Rows from block 4 of a small image diffusion model, named by matrix and row number. Rows with one number belong to one neuron. Each number is 500 + 40 x the weight over its row's rms, rounded and kept within 0 to 999. All counts start at 0. Numbers have three digits each. After the name is the row's rms in percent of the matrix's.
After each neuron's rows are labels from the 100 images, of 14976 (inputs lightly noised), where the neuron reaches its largest size: "strongest on" is what is common among them. Only what is clearly more common there than usual is listed. The data: photos with spoken descriptions (Open Images, Localized Narratives).
# gate: MLP gate (model.blocks.4.mlp.gate.weight, 768x192), inputs 128-191
# fc1: MLP up (model.blocks.4.mlp.fc1.weight, 768x192), inputs 128-191
# fc2: MLP down (model.blocks.4.mlp.fc2.weight, 192x768, transposed), outputs 128-191

gate.13 135:422515493544478494508425517456516508484530474424465500435527501543522453462515474530537593495464534495493519392490559471483485472552513516469492489435549452526578466521514531537423492522476500
fc1.13 112:437536485486520464544515509468467483541462511489569487531477513460502435479522482554554455538565514567560499521530490544553483555506512474491513476517458562510491453429437498482426526421593544
fc2.13 119:493519490524536478462582483469501553446534535579528463519490540491572529499556541423546557560527513550514543473460570564500541445479477480496472470546519502523514468395501544489487564514488504
strongest on: text has "black"

gate.535 132:521463500465522511537550493470488513490491526475574488520571480451448490569481459553494505523463608539616524484532476521507511504486517498446515492519522459529528448491549446499462540554433475
fc1.535 134:524500464430510437528501497489508500507508546513524443480562469421396521522473455523507471542436585564594506503546480502469505495514518492403525492480483467535517437476524451510473469545450437
fc2.535 130:548440463461425555456503493453478458506455517453514434527485565528484510582567483527481491526547447496545532477463520547446492460445485582503468530524473590548541510527532537487512511470430513
strongest on: text has "grass"

gate.397 049:519487515490517461536478442507488443461526523452469456509496510494561552548540525421474521502445446442499524538486477459514534488524501481483465441479500540564557529504465543463491514546509475
fc1.397 054:466511568528583519436506556473437556443494508469542520501514471481493477508447391461433539528501503546537567541492469502534481597522571482440498545502542519448487476458527436516471444475515531
fc2.397 053:505417530485514542534522476553534524457462510528527543548547540487543540560503498476474529472535452504503458490484483439508443519545514516468468473523542506539434550559454538594500513553505509
strongest on: text has "red"

gate.497 038:522453578507445579464586492499525515541532472463521609448436503541443486515532492482522460479494476452401514520498540478408484572487501476511547484496491483550514570450483504505514463554557492
fc1.497 031:483551438455554432546420467506455462424505542562517427589477531445527508504507514534510469534508564501567541482485479427585534459489471526513477551517455531457491429471499477487499555491430518
fc2.497 035:462525560514511553508523520504405467480503488464567517470485531545443509547449522443530546498522524465480533506483456570463514521484470418449494538581514511509460509484491514457442447508598498
strongest on: text has "people"

gate.446 154:533448465446513530449550463472450535542522504482525512489484483471520487526483454526548516477424489519480485470553492453485448579525443520498577468462447394494494564482494627471498468502497512
fc1.446 154:572472507535556552488545420470491536519501476516547531443504503554522560469562389583566469481543476505532570497512529417481451558501514495552570472460511464489545499473551599539481503536486504
fc2.446 140:514507416477468533510475512457502550516581462504518452502469458520535511573493556433455542435481580523435480520465459564485504485537460544425497517536433408522471457565432471483483500422536535
strongest on: text has "plants"

gate.672 042:507520512509483517525430504480527503542504446468470442528472520542534466464516564534496437579519476474544480437457491520440543479463479615514455560509481534500491540464482495449502471573552490
fc1.672 039:509474448508492491451620474554475530466508505530535549505473424479502533543517494502547570439445495487437513545577559525522449516517518396475537482476482444521508519513521544503502546443487520
fc2.672 045:464491534574506508487551561511468472517523568589537491518466489518620458502441530425457537536499452554442394552474422535472556461529480480466436550497452551474447490522492432501526474489531523
strongest on: text has "holding"

gate.689 144:475513518538513514575514489429568438602582455517486458500524550464483466491503448552466501532497416544574488420503536536545512513507540458510482444423551550522521473516479482467521506464466529
fc1.689 131:450519480612452553488494499494584471470506484472397478533543518530486487477523516444514476546519517440414502510491480407570532405465458483522534453482541478451503443499499507488421526537490513
fc2.689 128:455519511445555420470482537522575478496508441427446531491521494521508565449426521498501454442543473502560552500546510504518449505488513480473464548553539468586482507442463454473510474493505518
strongest on: text has "trees"; text has "sky"

gate.348 145:540482544477555462419525476572496492510499504561454486477486554553507447481553541548520501490537427474537529477468520457523472538502543453485503459467573480414445458497488491495541553542466458
fc1.348 140:501488515488492505471512513560508466456524503436520498532445557483495539504428496526500582487453398545540447447526537527555435529493492443527454519511521474510458469468517456525511504491468537
fc2.348 137:510558549462494450537486430518513500585459549470468478437466449557571477533465531426457466472543557504489483464497565503469468549493443501467510504549516464524406480447453480472519473500398560
strongest on: text has "wearing"

gate.645 135:471558480535470447551544566529522509531466508417555537486518539512526491470532522452501513485478486497446509441525574537486447535483454500569570470542546494504439504556455523511562551519544476
fc1.645 128:500495468556464497596527563471517523491490473415569484475547555518576572468535477481476506447513530484492537477513596535490463504485408450520513450559567445551438515537496511536512547541569527
fc2.645 130:492540542517486475505469466456480488503467489526467535477551425530478480549485460563484454444537484600513531475509487440485569572505508572439478517450468509412494578508525538584495440468377473
strongest on: text has "wall"

gate.581 083:458454574479461513529478536480504538496460461434543515421554482508539536446550540495524438511486449468500483485450465568486517522479500542410496491464437496415571566450528478526503484473533440
fc1.581 088:544570480539547506483454503446419520479498533514544433519441484421534456463471507543535548459475471545538513506482547459505465506474511485565507562482542562462430456530474532474524520491540534
fc2.581 085:439510531539508512579510535540501501536517470459544464557467492500509503544430524481481558487526453519490476489497485436512435471553449470466446540583543565475391523529518472462495556505511483
strongest on: text has "red"

gate.188 016:497466433412417450515479500477448532503486461484529504509514536393518534507522520587471532474508508555537451504540501480501524522529443496479495485520433541453503519453553387519495469482476425
fc1.188 018:453548550492511588454503452491484474525450459483503501485479497545458522455544478494573464500504447479527578487512451525464513536520498548475499466531480429525484469478425574511438508564510575
fc2.188 018:489466487501493400532506541587548534471447485514524570485527516553553513471533515548506452518608497474523497484474517483530501515492542490499552503527497422485551507531583498440531441489543482
strongest on: text has "grass"; text has "ground"

gate.450 129:461435499525476473493505543452483514495481469445507569458484566437422457561517507495445598487482462482456445524454487519460428454549559454498521536442559511500514483543492508463466509455409472
fc1.450 109:447546462551508493535533460559486517464553503478489515512435487452546525439471536420552445540480517508474564533510543502520498560478503517547527496540552471520548547424461489510541446542475572
fc2.450 128:450468574477568502487504574525574480525544417536424432496576469544472486534475445570469515471560512489495454446493455537550465469466523449452434453481464491485549493569567505476453567486483460
strongest on: text has "persons"

gate.628 078:538512518459547508451552467464444529478524517555503484578535449491544503520496483525489587455567527478549549511523477511516522588571471501562536479509454447531526428505468566504504429419494523
fc1.628 065:458492487510454489553440542528532456522509481430488515407507531485469482466520504471528466528439490525479424447464539457497482452469519498480459514497526532448499581481520428473510568579493501
fc2.628 096:572541475467494467459510517539497474479501514497476517454574590507486481468527469500554488539490459582496415475486521431483453498453545496519526555502499532459536525508578455598556448486516512
strongest on: text has "plants"; text has "grass"

gate.550 109:449525508448508514496572468440495494529564522430530463509430511524477407468503443497508507523521530515545493482530551504487491511474484480420518513533488624559494560524487531531459529574525434
fc1.550 099:499520505586476511469426528544471500471464462555470509488540506433498574547504545507518486470482502482430510503505433468540499475506506557599474514481527364440490510499467459474505466430468523
fc2.550 133:550459423388543470521525477480513511457532488447615575549487508558496486464496503525506477588495506474460490579486496527559483494494489477537496514566494531525510504498513459518467493541532494
strongest on: text has "grass"

gate.123 099:504501543442498507555540491501494495585470461524619546451523557523549499562544498502565447507515505532548516424491509561568469523526589504505579467449474461453444461504520469519546516506452530
fc1.123 100:446516566552490464501538540495442487484437565443439482537511457566459501465537525445458515462427460489499455550512527483483585499500487506511519561522486488539571521475504474510468436508566460
fc2.123 119:599547421435519581487482516517536472534442448536551529553456544467529565518426522558491416522544513500529503459547470526510470493556470530538521478480486414437476504483443394475462501464459483
strongest on: text has "plants"

gate.180 169:497491475493529471489562466486512499623485501495536471475486455511487443497524435523506409478393415497480556477457571495519471510495542505459563496483517441463477500504495531483507465425496503
fc1.180 169:474407497487470431462558488514490471595492494499545495482510477507513423457505503501482466519427451483531522483473470498565481530513484501490589493484480462468457470511485593481496531381475493
fc2.180 189:474521473482505488502520537537509576488542438572513442575464488580554508523512612434448532445486527500493526531458509575523544484488488526448501460468496512527518488578476490477503571485501467
strongest on: text has "trees"; text has "sky"; text has "road"; text has "plants"

gate.750 084:517481477494476495494449489448497515514495482442530425533588579413428523522522458483462524447469487405511482488543525619514547545427536486503510599429425499509474469507469500440469513478499433
fc1.750 089:481508461491478502590443476501532498526514491486468562433523431529493524520488506507481465544472528559524526463508503386479453431542547548524531477572544478467485557471461511519505507546527594
fc2.750 095:457489450506478469530479527496521496485478495450492467496577570458528541562513557477527507430535482474488519450490519463566482476448514477484484449491489476474473553486501462502496496542544541
strongest on: text has "grass"; text has "ground"

gate.335 128:485553515531497424460543584520520475470482496435552489511549449479486448486529488530571479478521438552571450526541565517440530535509465522453477491501529538559559531496552450548524525447496457
fc1.335 136:429530509488481473406548508481506470545491509531505518538438466558512398546593562528547439563517451522523499568528502470446532430478487535574468510510525553531587466502533488506519527408522404
fc2.335 123:574597488478522449509471498589540583467422508389483569498468509479460497496446486505488442448545539532542492481503622524525515564510493517459437523509512471528415556502498504547481457571550563
strongest on: text has "grass"

gate.640 010:453536466540512442489547530455472511432559494525515499487513483518549509532500509449496475583477530539566492521526529505487473463566462494467491482556503485407469489468486518459517499497478531
fc1.640 009:587487455424481463459498541462488555547366539507486448470542547456447511511419482491450539503499448484468487468432524484472457536507498551467492493516455562559560469518465493474508543485495524
fc2.640 009:544521504450484558567547501507547440534465500548494483527452505458522567451505471477534495480539483513508496593548488546460516549453455543517562580523502532526512560552416422523449539471540513
strongest on: text has "dark"

gate.60 014:443504532503485528457510490507489506487526487461510535586478488443486457543484483486526452537461510457447524529483422454526461478465493482470463516531448479455556491521453453572502462488548525
fc1.60 015:437414577421509541463472483507472522424525466492453444519570416510474602520499535510527501493471554540490490489487465483509516507468516550468527478484456459453443504501504460499522484548516516
fc2.60 015:438515506455537514576508496446475567551491516454514443555515511447530493492492509512448515481426498467499508574538537474471496522549540491549479485465483558563485473555540565476444586500427438
strongest on: text has "sky"

gate.721 015:499563468459544526486529463501455536478425454445512559428522457511524533429481462469461501463581467502535522503506508447477550557483511539446533469502526469527558570560513417466555504526537448
fc1.721 016:516562492440536610477493504500462542496468487488527460488577544454462489481504468444430477420528529546511486517552473502509501461548485532457460474558412481544525429547446476524442558492524483
fc2.721 016:541517519493500452518486480513507465524483443485514512533496516422546462429530504477524525567517417480485402523474448466471475449484450448485529423464559588533502442509524505539578539556518603
strongest on: text has "wearing"

gate.235 010:504429510484515459555514534466493570496475448461452446563523454443458534468481458556539566504485493449466498514567479462457531527465507544483476454402480477546424476470537414564521408543586482
fc1.235 009:490488562476500553533514514444469512468506519451514412486475474492439482490547501526553474471500541427553455497539429465512552474499502521490460532539521586447420492450486497560564456487493478
fc2.235 010:534531492462530475439541508503466439480489565548537514467511537534579462515459506467502515534519493495456542465442549471446481478505434469427483521513482575445532465584422535465453526491441545
strongest on: text has "grass"

gate.294 115:522500530470564439533461540444520567516553478497477503528577515525442572496454457426569487465459532475474527452572476461534548525501571474496504467481449516491526558499527569535536499448430513
fc1.294 110:496472446520425456511528467520488502476494486472489580410416532520558502436561534549477575532461563485494529531507465540506411499525476530487510536549524433515554480594510453462554511559542484
fc2.294 117:494559520501532422463449522470532530441496478482492532527535524451503470441499473456555514430521576492504569514509560455516526520544554502532485513437461381445476455504473491506492471461497537
strongest on: text has "sky"

gate.567 074:465502485468516474523480470458464567502509498487387528463479502476484526534531475481500460516531500595561496422452476521532482515515450476399468533568485577556561468483503553530507494503563508
fc1.567 070:526464460429553467521464465563432543510504506510425541507464516510513569551523444491483455482535505552555435422421481489518447504415460417465510526529444518486518515480487562503532514494539498
fc2.567 084:488441545566525490497443562485550467467519498472455481511545511514404474529530391534401521398537573451490470513543530500571581516567460527543435515449524470507523536531471501455549597525392545
strongest on: text has "sky"

gate.197 145:450488497468461554484572394459520503504537542499525474558597552494484497504463469485506529475561551545523504519547423512488493493565485446604558536431494491541454401478599388482449557536432501
fc1.197 146:503485510424499496441502435496538554504491623548449541505487491466513512586614521455522459469473546491545482513490530511452494517523501496496533517510493458541475415517519510529473574526558408
fc2.197 137:461419622558481506514506480461463489481435521498528437515473485494499463481455482501476534599535434504518471499491539427481526493499478500479500484494506526485510586541489475517473456531429524
strongest on: text has "grass"

gate.255 104:559585530466462479519538571522527476563516515547594543478470466416536491538540470472584436499494483467483526444527444442522520517494537481525455448448416556523533538486542544486525447518566488
fc1.255 092:490549497482555551505536575496475450531492541514483423521433472521480492501530501480534501484489439469515470398584452443502520498492493428540445451528447592551554512507500510485530463518517453
fc2.255 099:518489507523436513393509484507468435485532561487544447475543458536430492432494496537546472524427478521480515468464553544584496567547437538489536482495534514510423513527502486499476506529492477
strongest on: text has "sky"

gate.637 063:522484460502528507499536454474504493517505565588476491508507458470493499501473497461460480425507616498457511445473478522504494527608529474435515556563513472495458430544515447549490531512471503
fc1.637 057:510476510502519503536518434491517456480505571581477497475501479463508504495484516442453475441510603543460511460480470524508525518575513482459513549579500477516474432559510493541476517497431499
fc2.637 054:531555537457530465505478499511485524432529454454498503517479471475475580412506566462461467502547463494502510467467535565478498443455433594509512465554535498521502517499535498535455469464476511
strongest on: text has "lights"

gate.575 030:537487501512467524493496527571551460535512513487472463485516538519445493491529445509433552487549541479428589476457473513487527529570525531519562470548498482507541454506484465485467548540487534
fc1.575 031:453504528492507509496528513406455514500479453483553502533509468488538465521499493508531447514447444503510425536508550494526493519428474501528471542512469524508476540506494533488524475449504477
fc2.575 032:464498509538439540439498551515475465519460490548526479532519522572475483488463460488555512495463521521431420487497492503467567421460534410522529468547488518479556493511485500441487494516490467
strongest on: text has "lights"

gate.353 052:466525492562522527460481524473548447470517517439433471521457473524448545541493513490459519574450513529533551572452505466568525434488439464466501508510496495452480413454524458465482468459558496
fc1.353 060:477544502483470568521531503469521512452539553535546500533520509475494450439471452450513464500527401524463526444532414450470544493509484510495535507515555508558513501521540465512503483537419524
fc2.353 059:508512507501520503475466445517490520473459541431476541444592503554497543521470455502496515424544525502505487559525509493467515544551447488510535512560469500459463460425517479509515465505606509
strongest on: text has "trees"; text has "sky"; text has "grass"

gate.744 139:533517520444442480538524472476441467442456517554472483515477497553461475520457470521563495435451514508492541484550476545496471522526485573501458545500474483506562511518519503567513449576513559
fc1.744 127:521440486522476574561471428531473504539467576492545526461480421455529515459513522480480428548490524530491449513560494479421447454564465501509444463472554529509552475488545478498549475512519432
fc2.744 129:614515472459511513516561468473400520394557526523480522494498533457526525542484542492488471518486495461508485566551477542517495476564479459545507520506526475484576439570450458435524513503569483
strongest on: text has "white"; text has "text"

gate.460 101:506516554475498478496497475437452512543448535453505476542447466530543481505582458513565518628540507510571475538466449501461485486523485570494500541511501512454486504438536398557550497487524424
fc1.460 105:452434447499474511518530513573571517443481500554482536492481484480467550500445528475451490439495496426423485522531522517524495521435483436515453480419467460503539488533425480488514507500460527
fc2.460 112:507508472483517490419523451442443470489576487444558567481488502492538478552497531524553456550460482499480480567437455529474467517483450546501576496564544497509477467492543408494498477504563469
strongest on: text has "buildings"