A small image diffusion model, trained from scratch.
Model: 6.38M parameters, 32-pixel images, arch uvit, norm rmsnorm, activation reglu, patch size [2, 2], layers 10, width 192.
Data: trained on photos with spoken descriptions (Open Images, Localized Narratives), 50862 training examples, 7.0 epochs.
Rows from block 7 of a small image diffusion model, named by matrix and row number. Rows with one number belong to one neuron. Each number is 128 + 32 x the weight over its row's rms, rounded and kept within 0 to 255. All counts start at 0. After the name is the row's rms in percent of the matrix's.
After each neuron's rows are labels from the 100 images, of 14976 (inputs lightly noised), where the neuron reaches its largest size: "top examples" is what is common among them. Only what is clearly more common there than usual is listed. The data: photos with spoken descriptions (Open Images, Localized Narratives).
# gate: MLP gate (model.blocks.7.mlp.gate.weight, 768x192), inputs 0-63
# fc1: MLP up (model.blocks.7.mlp.fc1.weight, 768x192), inputs 0-63
# fc2: MLP down (model.blocks.7.mlp.fc2.weight, 192x768, transposed), outputs 0-63

gate.304 129 [138  82 168 141 171 119 156  93 133 117 136 147  51 130 152 116 121 137 107 193 113 165 130 114 103 155 100 101 195 155 138 141 124 135 177 154 149 131  83 206 155  98 146 136 123 160 137  99 170 223  63  98  99 127 111 113 199 116 125 123 126 104 122 124]
fc1.304 132 [187 157 136 147 116 130  98 132 102 193 181 161 150  86 113 108 111 125 153 175 186 153 181 163 124  94 173 143 131 198  86 140 176 142 109 148 143 120 103 186 143 125 126 174 188 114 127 121 142 126 112 180  93  83 108  74 146 210 127 131 130 143 120 116]
fc2.304 101 [102 116 144 122 127 145  66  60 115 149 168 165 102 132 144 125 168 115  86 156 128 172 148 121  60  70 165 171 159 109 136  73 134  98 144 128 129 170 129 129 108 175 111 148  49 131 118 135 138 164 124 144  79 116 156 130 155 133 116 100 191 141 102 158]
top examples: text has "people"

gate.515 099 [ 61 144 180 119 182 133 121 129 180 119 161 136 170 127 138 132 134 147 153  86 144 185 116 133 167 144 151 139  39 105 173 129  99  97 108 150 131 136 107 162 182 132 183 123 102 156 171 103  59 132 128 136 108 179 138 139 139 168  99 116  71 140 143 106]
fc1.515 110 [144 132 149 159 147  82 100 157  78  65 162 175 108 158 167 102 108  71 162 122 108 138  84 101 107 133 176  96  96 161 194 131 123 147 115 152 118 133 160 166 102  38 144 120 105 130  81 126 108 165 114  96 126 155 100 130 122 162 129  57 118 115  63 136]
fc2.515 115 [171 150 107 136 109  82 178 146 158 106 117  83 130 116 121 188 173 198  71 214 117 108 195 133 119 114  85 167 159 116 118 142 100 128  88  92  59  94 142 149 140 186  90 149 140 173 111 107 165 111  77 119 179  90 194 114  97 134 111 149 117 110 122 114]
top examples: text has "water"

gate.120 118 [137 173 126 141 150 158  96 161 164 120 166 105 129 126 155  67  90 138 192  94 152 107 112 122  97  88 173  95 107 108  98 123 137 167  74 164 124 177 178 198 127 204 117 112 140 171 140 131 137  85 148  90  80  77 102 136 153 171 147 109 121 107 167 101]
fc1.120 129 [105 168 136 165 140 188  76 191  66 127 105 134  96 127 128  89 132 121 157  95 151 110 122 122 121  81 188 123  93 128 145 127 193 113 155 134 129 142 125 167  92 158 106 157 127 141  98 201 154  65 145  81  90  88 124 155 139 148 110 157 126  67 161 102]
fc2.120 099 [127 113 142 129 130  95  77 108  91 116 114 126 138  91  98 139 143 108  83 179 132 121 143  75 112 155 131  79 187 151 111 153 104  94 116 169 185 128 135  63 139 128 183 125 115 162 202 146 141  88 115 100 146 147 141  96 120 169 125 130 123 118 153 127]
top examples: text has "people"

gate.705 116 [116 167  61 143 171 128 144 133 107 158 161 100 167 108 153  80  85  73 121 105 164 132 179 153 114 109 120  92 130 164 102 108  93 172 144 177 156 159 171 141  98 142 186 166 136 142 174 108 112 138 166 217  94  99  42 138 188 106 122 110 165 140 154 193]
fc1.705 131 [121  77 140  69 100 122 140 125 160 194  95 138 120 156 100 159 179  99 114 216  95 164  93 148 114 151 143 151 103 172 142 162 147 155 119 169 129  57 186 103 138 158 171 113 137 159 109 148  79 183  72  99 154 110 204  75 135  66 115 141  88  98  93  93]
fc2.705 091 [ 54 110  27  90 144 130 139  78 139  85  84  99 121 112 134  98  95 142 110 160 189 135 120  95 138 138  56  94 169 102 105  77 102 162 151 102 118 161 141 132 175  93 130 152  71 121 120 137 136 153 163 103 116 161 110 152  93  94 166 121 141 131  89 111]
top examples: text has "sky"

gate.23 022 [ 87 157 131 106 115  65 115  91 143  62 107 125 159 157 133 135 144  97 128 156 168 148 160 151 161  94 108 127  95 109 151 188 165 133 111 135 105 119 120 126 147 125  97 122 127  86 150 190  98 138 175  95  59  71 104 127 108 157 111 117  64 154 152 108]
fc1.23 017 [ 79 130  71 120 203 186 139 174  98 133 134 184 138 139  92 144 128 162 184 110 103 181 182 146 148 137 118 153 197  99 122 137  81 144 163 134  84 174 141 173 168 171 111 117 104 144 217 101 115  91 133  99 181 114 141  92 170 147 172 147 138  95 112 100]
fc2.23 020 [119 120 147 124 120 134 112  78 140 166 121 125 110  99 112 164  88  51 101  62 171 132 110  98  75 132 102 106 116  78 147 118 139 142 113 146 198 130 103  95 114 101 116 156 138 137  87 101 161 107 138 163  73 163 134 136  83 135 143  49 149  96 112 127]
top examples: text has "sky"; text has "trees"

gate.118 020 [109 131 103 191 157 153  95 160 119 132 134  93 103 143 150 116 125 146 140 137 114 135 159 129 170 116 184 119 146 116 127 130  88 110 133 124 105 137 131 166 149 140 131 118  62  61 103 132  94 132 122 122  74 138  73  95 136 165 125 105  93 135  95  93]
fc1.118 020 [116  95 152 146 112 118 116 129 114 141 111 110  90  70 120 185 137 159 164 144 118 113 118 103 101 129 110  46 120 141 128 138 188 116 117  66 162 138 130  56 104  80 116 163 153 165 181 103 114 152  98 114 222  84 127 136 168 157 121 136 166 138 185 124]
fc2.118 021 [111 163 112  89 190 183 150  89 108 116  61  93 166  95 151 152  90  77 134 131 110  99 115 114 138 135 146 127 106  28 100 157  79  97 113 165 114 125 129 172 141 149 139 112  78 121  94 162 144 113 141  91 108 136 158 101 121  88 119  97  90 134  94  90]
top examples: text has "people"; text has "holding"

gate.743 065 [131 145 113 135 111  97 159 103 121 104 135 144 150 134 130  96  84 143 181 120 162 115 108  89 121 223 180 128 116 149 124 111 164 124 117 168  96 127 135 106  96 119 162  66 130 139 108 141 136 111 158  97 113 196 101 100 141  78 170 112 135 159  98 168]
fc1.743 071 [134 127 120 143 115 101 154 126 145 126 162 145 113 116 126  96  86 144 159 128 169  96 128  87 132 187 184 150  87 117 153 126 143 135 111 184  93 123 123 126 107 146 146  79 132 138 138 180 159 143 151 112 132 208 115 109 158  93 180 143 160 157 107 171]
fc2.743 138 [131  93 145 115 184 154 105 152 134 155 126 131 139 172 165 187 189  99 114 115  96 180 148 160 146  71 137 147 142 111 100 122  94 124 140 136 129 111 154 134 130 118 108 136 129 133 133 147  81 118 143 170 128 126 136 169 147 177  69 111 126  75 169 110]
top examples: text has "water"

gate.699 033 [117 151 130 130  61 157 105 145  54 129 169  94  99 153 131  90 116 147 170 148 140 121 161 159  49 139  78 136 143  55 113  89 199 139 108 150 116 154 189 106 191 116  73 135  83 111 103  98 155 125 108 148 122 148 170  76 151 119 149 110 102 151 134 128]
fc1.699 027 [139 154 148 124  94 152  96 154  51 160 160  98  99 160 125 112 113 129 156 163 144 166 122 124  47 129 101 151 150  42 116 144 157 156 115 152 109 117 184 107 174 142  95 138  80 138 103  85 160 102  96 154 113 148 127  81 136 122 128  82 123 143 174 122]
fc2.699 041 [155 138  97 119 147 100 132 146 160 152 119 159  91 104  92 126 130 173 124 179 119  60 136 169 127 103  82 185 185 152 143 116 120 100 120  96 117 144  98 111 102 132 183 101 134  83 139 130 121 101 158 145  71 113 105 206 103 141  95 139 195  71 137  99]
top examples: text has "people"

gate.708 139 [153 141  65 112 106 109 166  64 158 125 150 119  80 147 196 110 113 136 117  88 144 142 154 111 120  81 144 135 108 139 115  98 118 150 120 142  87  62  64 125 124 134 171 108 104 141 135 131  57 144 127 134 119 164 180  60 121 157 120 154 104 133 103 110]
fc1.708 120 [147 114 163 135 121 142 120 165 119 117 153 153 180  81 149 104 143 121 117 141 113 121 100 164  67 151 129 112 135 149 108 130 149 174 138 147  73 160 138 164 135 109 160 174 133 100 114 163  87 127 204  85 131  93 142 132 139 139 115 165 192 144 142 119]
fc2.708 117 [150 144 175 122 157 155 121 163 106 117  87 142 150 119 130 165 124 139 141 130 116 139 169 133 123 134 125  85 180 122 134 152 155 113 138 149 174 181 116 150 157  78 137 165  89 138 138  45 131 172 150 154 149  93 165 157  92 126 130 108  77  95 111 128]
top examples: text has "people"

gate.251 101 [115 132  75 134 108 145 124 112  73 105 161 161 165 123  56 114 176 105  63 140 111 116  94 138 180 134 160 170  95 159  86 137 161 141 120 144 106 124 126 153 102  88 167  84 106 108 113 164 136 131 129 160 120 172 174 129 109 117 143 141 176 209  71  95]
fc1.251 107 [181 102 148  93 101 104 120 131 143 157 131 116  94  85 149 141  78 150 125 186 142  79 105 113 108 115 104 125 134 117 143 116 168  96 159 130 165 109 125 121 143  83 129 110  92 141 134 137 132  63  95 175 142 133 147 147 169 143 105 111 109 107 122 122]
fc2.251 128 [ 93 141 118 129 150 136 125  38 124 126 161 144 125 112  64 141 138 124 117 130 108 118 110 179 169 158 143  95 109 165  97  88  98 126  93  85 141 159  79 167 137 109 133 176 114 111 115 145 133 109 128  97 182 185 130  94 121 133 119 157 138 121  39 124]
top examples: text has "sky"; text has "water"

gate.576 104 [148 133  59 137 115  86 118 141  89  75 116 151 110 114 123 178  86 154 129 166 128  87 108 115 146  87  71  90 164 128 143  64 144 149 133  77 158  88 152 108 218 129 120 175 155  99 105 140  98 133  71 122 114 113 135  72 142 110  95 172 109 157 132  82]
fc1.576 108 [ 62 144 117 102 103 101 130 151  62  75 110 144  67 112 152 118 101 175 142 159 190 108 126 156 175 118  57 122 124 170 102  73 153 129 125  91 130 102 154 116 173 156 102 125 126 116 127 199  95 153 149 139 103 130 104  88 147 156 160 189 145  89  72 127]
fc2.576 123 [183  65 124 151 101 136 131  86 142 167 194  89 148 168 100  47 143 114 161 140 204 164 192 153 146 182 173 144 139 168 111 122 144 145 140 137 193 132 145 154 107  89 114 151 173 126 133 165 110 127 161 124  84 119 146 152  77 175  84  92 111 113 120 121]
top examples: text has "people"

gate.492 015 [110 116 121  92 196 119 172  64 146 103 120 115 112 142  93 130  87 102 147 146 168 175 175 116 150 144 155 144 171 139 141 121 119 151 203 106 145 153 124  96 166 146 152 151  75 190 158  99 150 134 184 151 108  57 121 191 112 144 147 115 102 133 122  97]
fc1.492 011 [154 138  69  70 171 145 180  99 128  74  83 127 124 150 109 142 155 148 105 140 115 185 165 178 110 178 175 137 186 115 122 142 161  93 162 131 173 129  92 133 139 135 148 139 129 128 162  99 163 113 147 125 102 118 119 184 109  96 105 115 125 138 149 129]
fc2.492 013 [177 115 120 118 114 196  97 121 142 163 128 137 142 113 144  69 146 137 121  70 149  99 180 110 142 145 133 162  98 151  98  95 158  73 122 158 145  91 121 157  67 170 110 121 143 164 117 115 118 146 111 121  99 177  89 106 159 151  97 138 136 134 151 118]
top examples: text has "sky"

gate.28 062 [108 131 108 136 192  86 119 114 115 149 174 133 130 134 171 130 145 100 118 155 193 125 156 107 194 130 143 154 122 128 100 141 155 136 121 105 121 117 141 141  87 158 116 138  99 179 143  81 101 116 170 147 165 100 181 101  80 206 157  80  94 153 129 143]
fc1.28 066 [129 109 169 125  85  78 181 134 129 137  60 103 159 104  87 107 146  85  80 131 100 112  77 152 138 147 128 129 148 147 110  91  89 124 117  93 150  93 146 105 137 123 162  65 124  76 118  92  85 143  97  84 141  90 111 128 102 132  85 152 104  88 106 103]
fc2.28 089 [121 142  96 130 174 130 100  99 137 166 151 110 127 175 114 102 154 155  96 130 130 142 157 142 116 164 153 157 113 109 140 181 108  95 119 143  87 154 133 165 114 127 131 146  80 167 201 108 142 123  80 127  98 184 158 116 111 118 149  58 155 124 144  89]
top examples: text has "sky"; text has "trees"

gate.517 101 [132 102 132 189 112 183 164 134 103 139 154 151 129 149  95 152 112 127 117 132  92  99 127 117 116 128 110 145 143 124 179 163 111 122 101 180  87 153 131 111 156 139 128 150 127  49 184 182 135 132 119 144  86 159 152  70 179 125 167 105 116  76 133 111]
fc1.517 108 [130 167  92 121 135 112 167 136 191 140 138 128 147 176 142 154 202 140 131 130 177 157 151 148 163 110 151 172 103 170 132 161  94 138 162  95 133  56 100 121  95 168  94 148  88 131  25 109 146 123 142 149  91 114  98 131  72 150 134 103 162 165 168  95]
fc2.517 088 [109 121 183 150 156 138 129 173 100 156  89  89 157 100 103 175 176 194 144 131 133 128 129 123 117 141 127 108  86 116 122 152 175 156 102 130 144 106 131 180 133  95  97 103 173 118 104  53 106  85 156 161 149 116 110 130  62  76 115 131 101 177 180 169]
top examples: text has "people"

gate.425 107 [189 122  97 111 129 153 143 161 100  84  88 129 128 109 103 111  78  33 164 141 151 167  89 180 170 108  75 106  93 156 126 137 115 139  91  93 168 130 116 138 115 135  77 105 100 102 122  66 145 136 187 147  81  59  92 124 118 189  64 128 179 107  87  93]
fc1.425 111 [156 130 150 155 103 182 161 104  87 144 153  98 115 182 168 154 163 186 137 116 136 105 117 135 115 140 135 124 146  68 151 139 133 164 151 139 121 138 157 176 156 117 133 127 183  92 174 119 146 107  80 137 140 100 125  98 199  69 202 147 131 107 169 162]
fc2.425 098 [121  92 142 131 159 109 120 126 127 140 130 160 123  96  82 160  89 147 110 105 166 213 182 108 117 103 117  66 194 151 201  84 111 146 153 106 128 145 138  61 144 102 158 129 135  83 122 135 161 130 156 152 134 116 115 174  99 145 113 101 151 139  99 153]
top examples: text has "sky"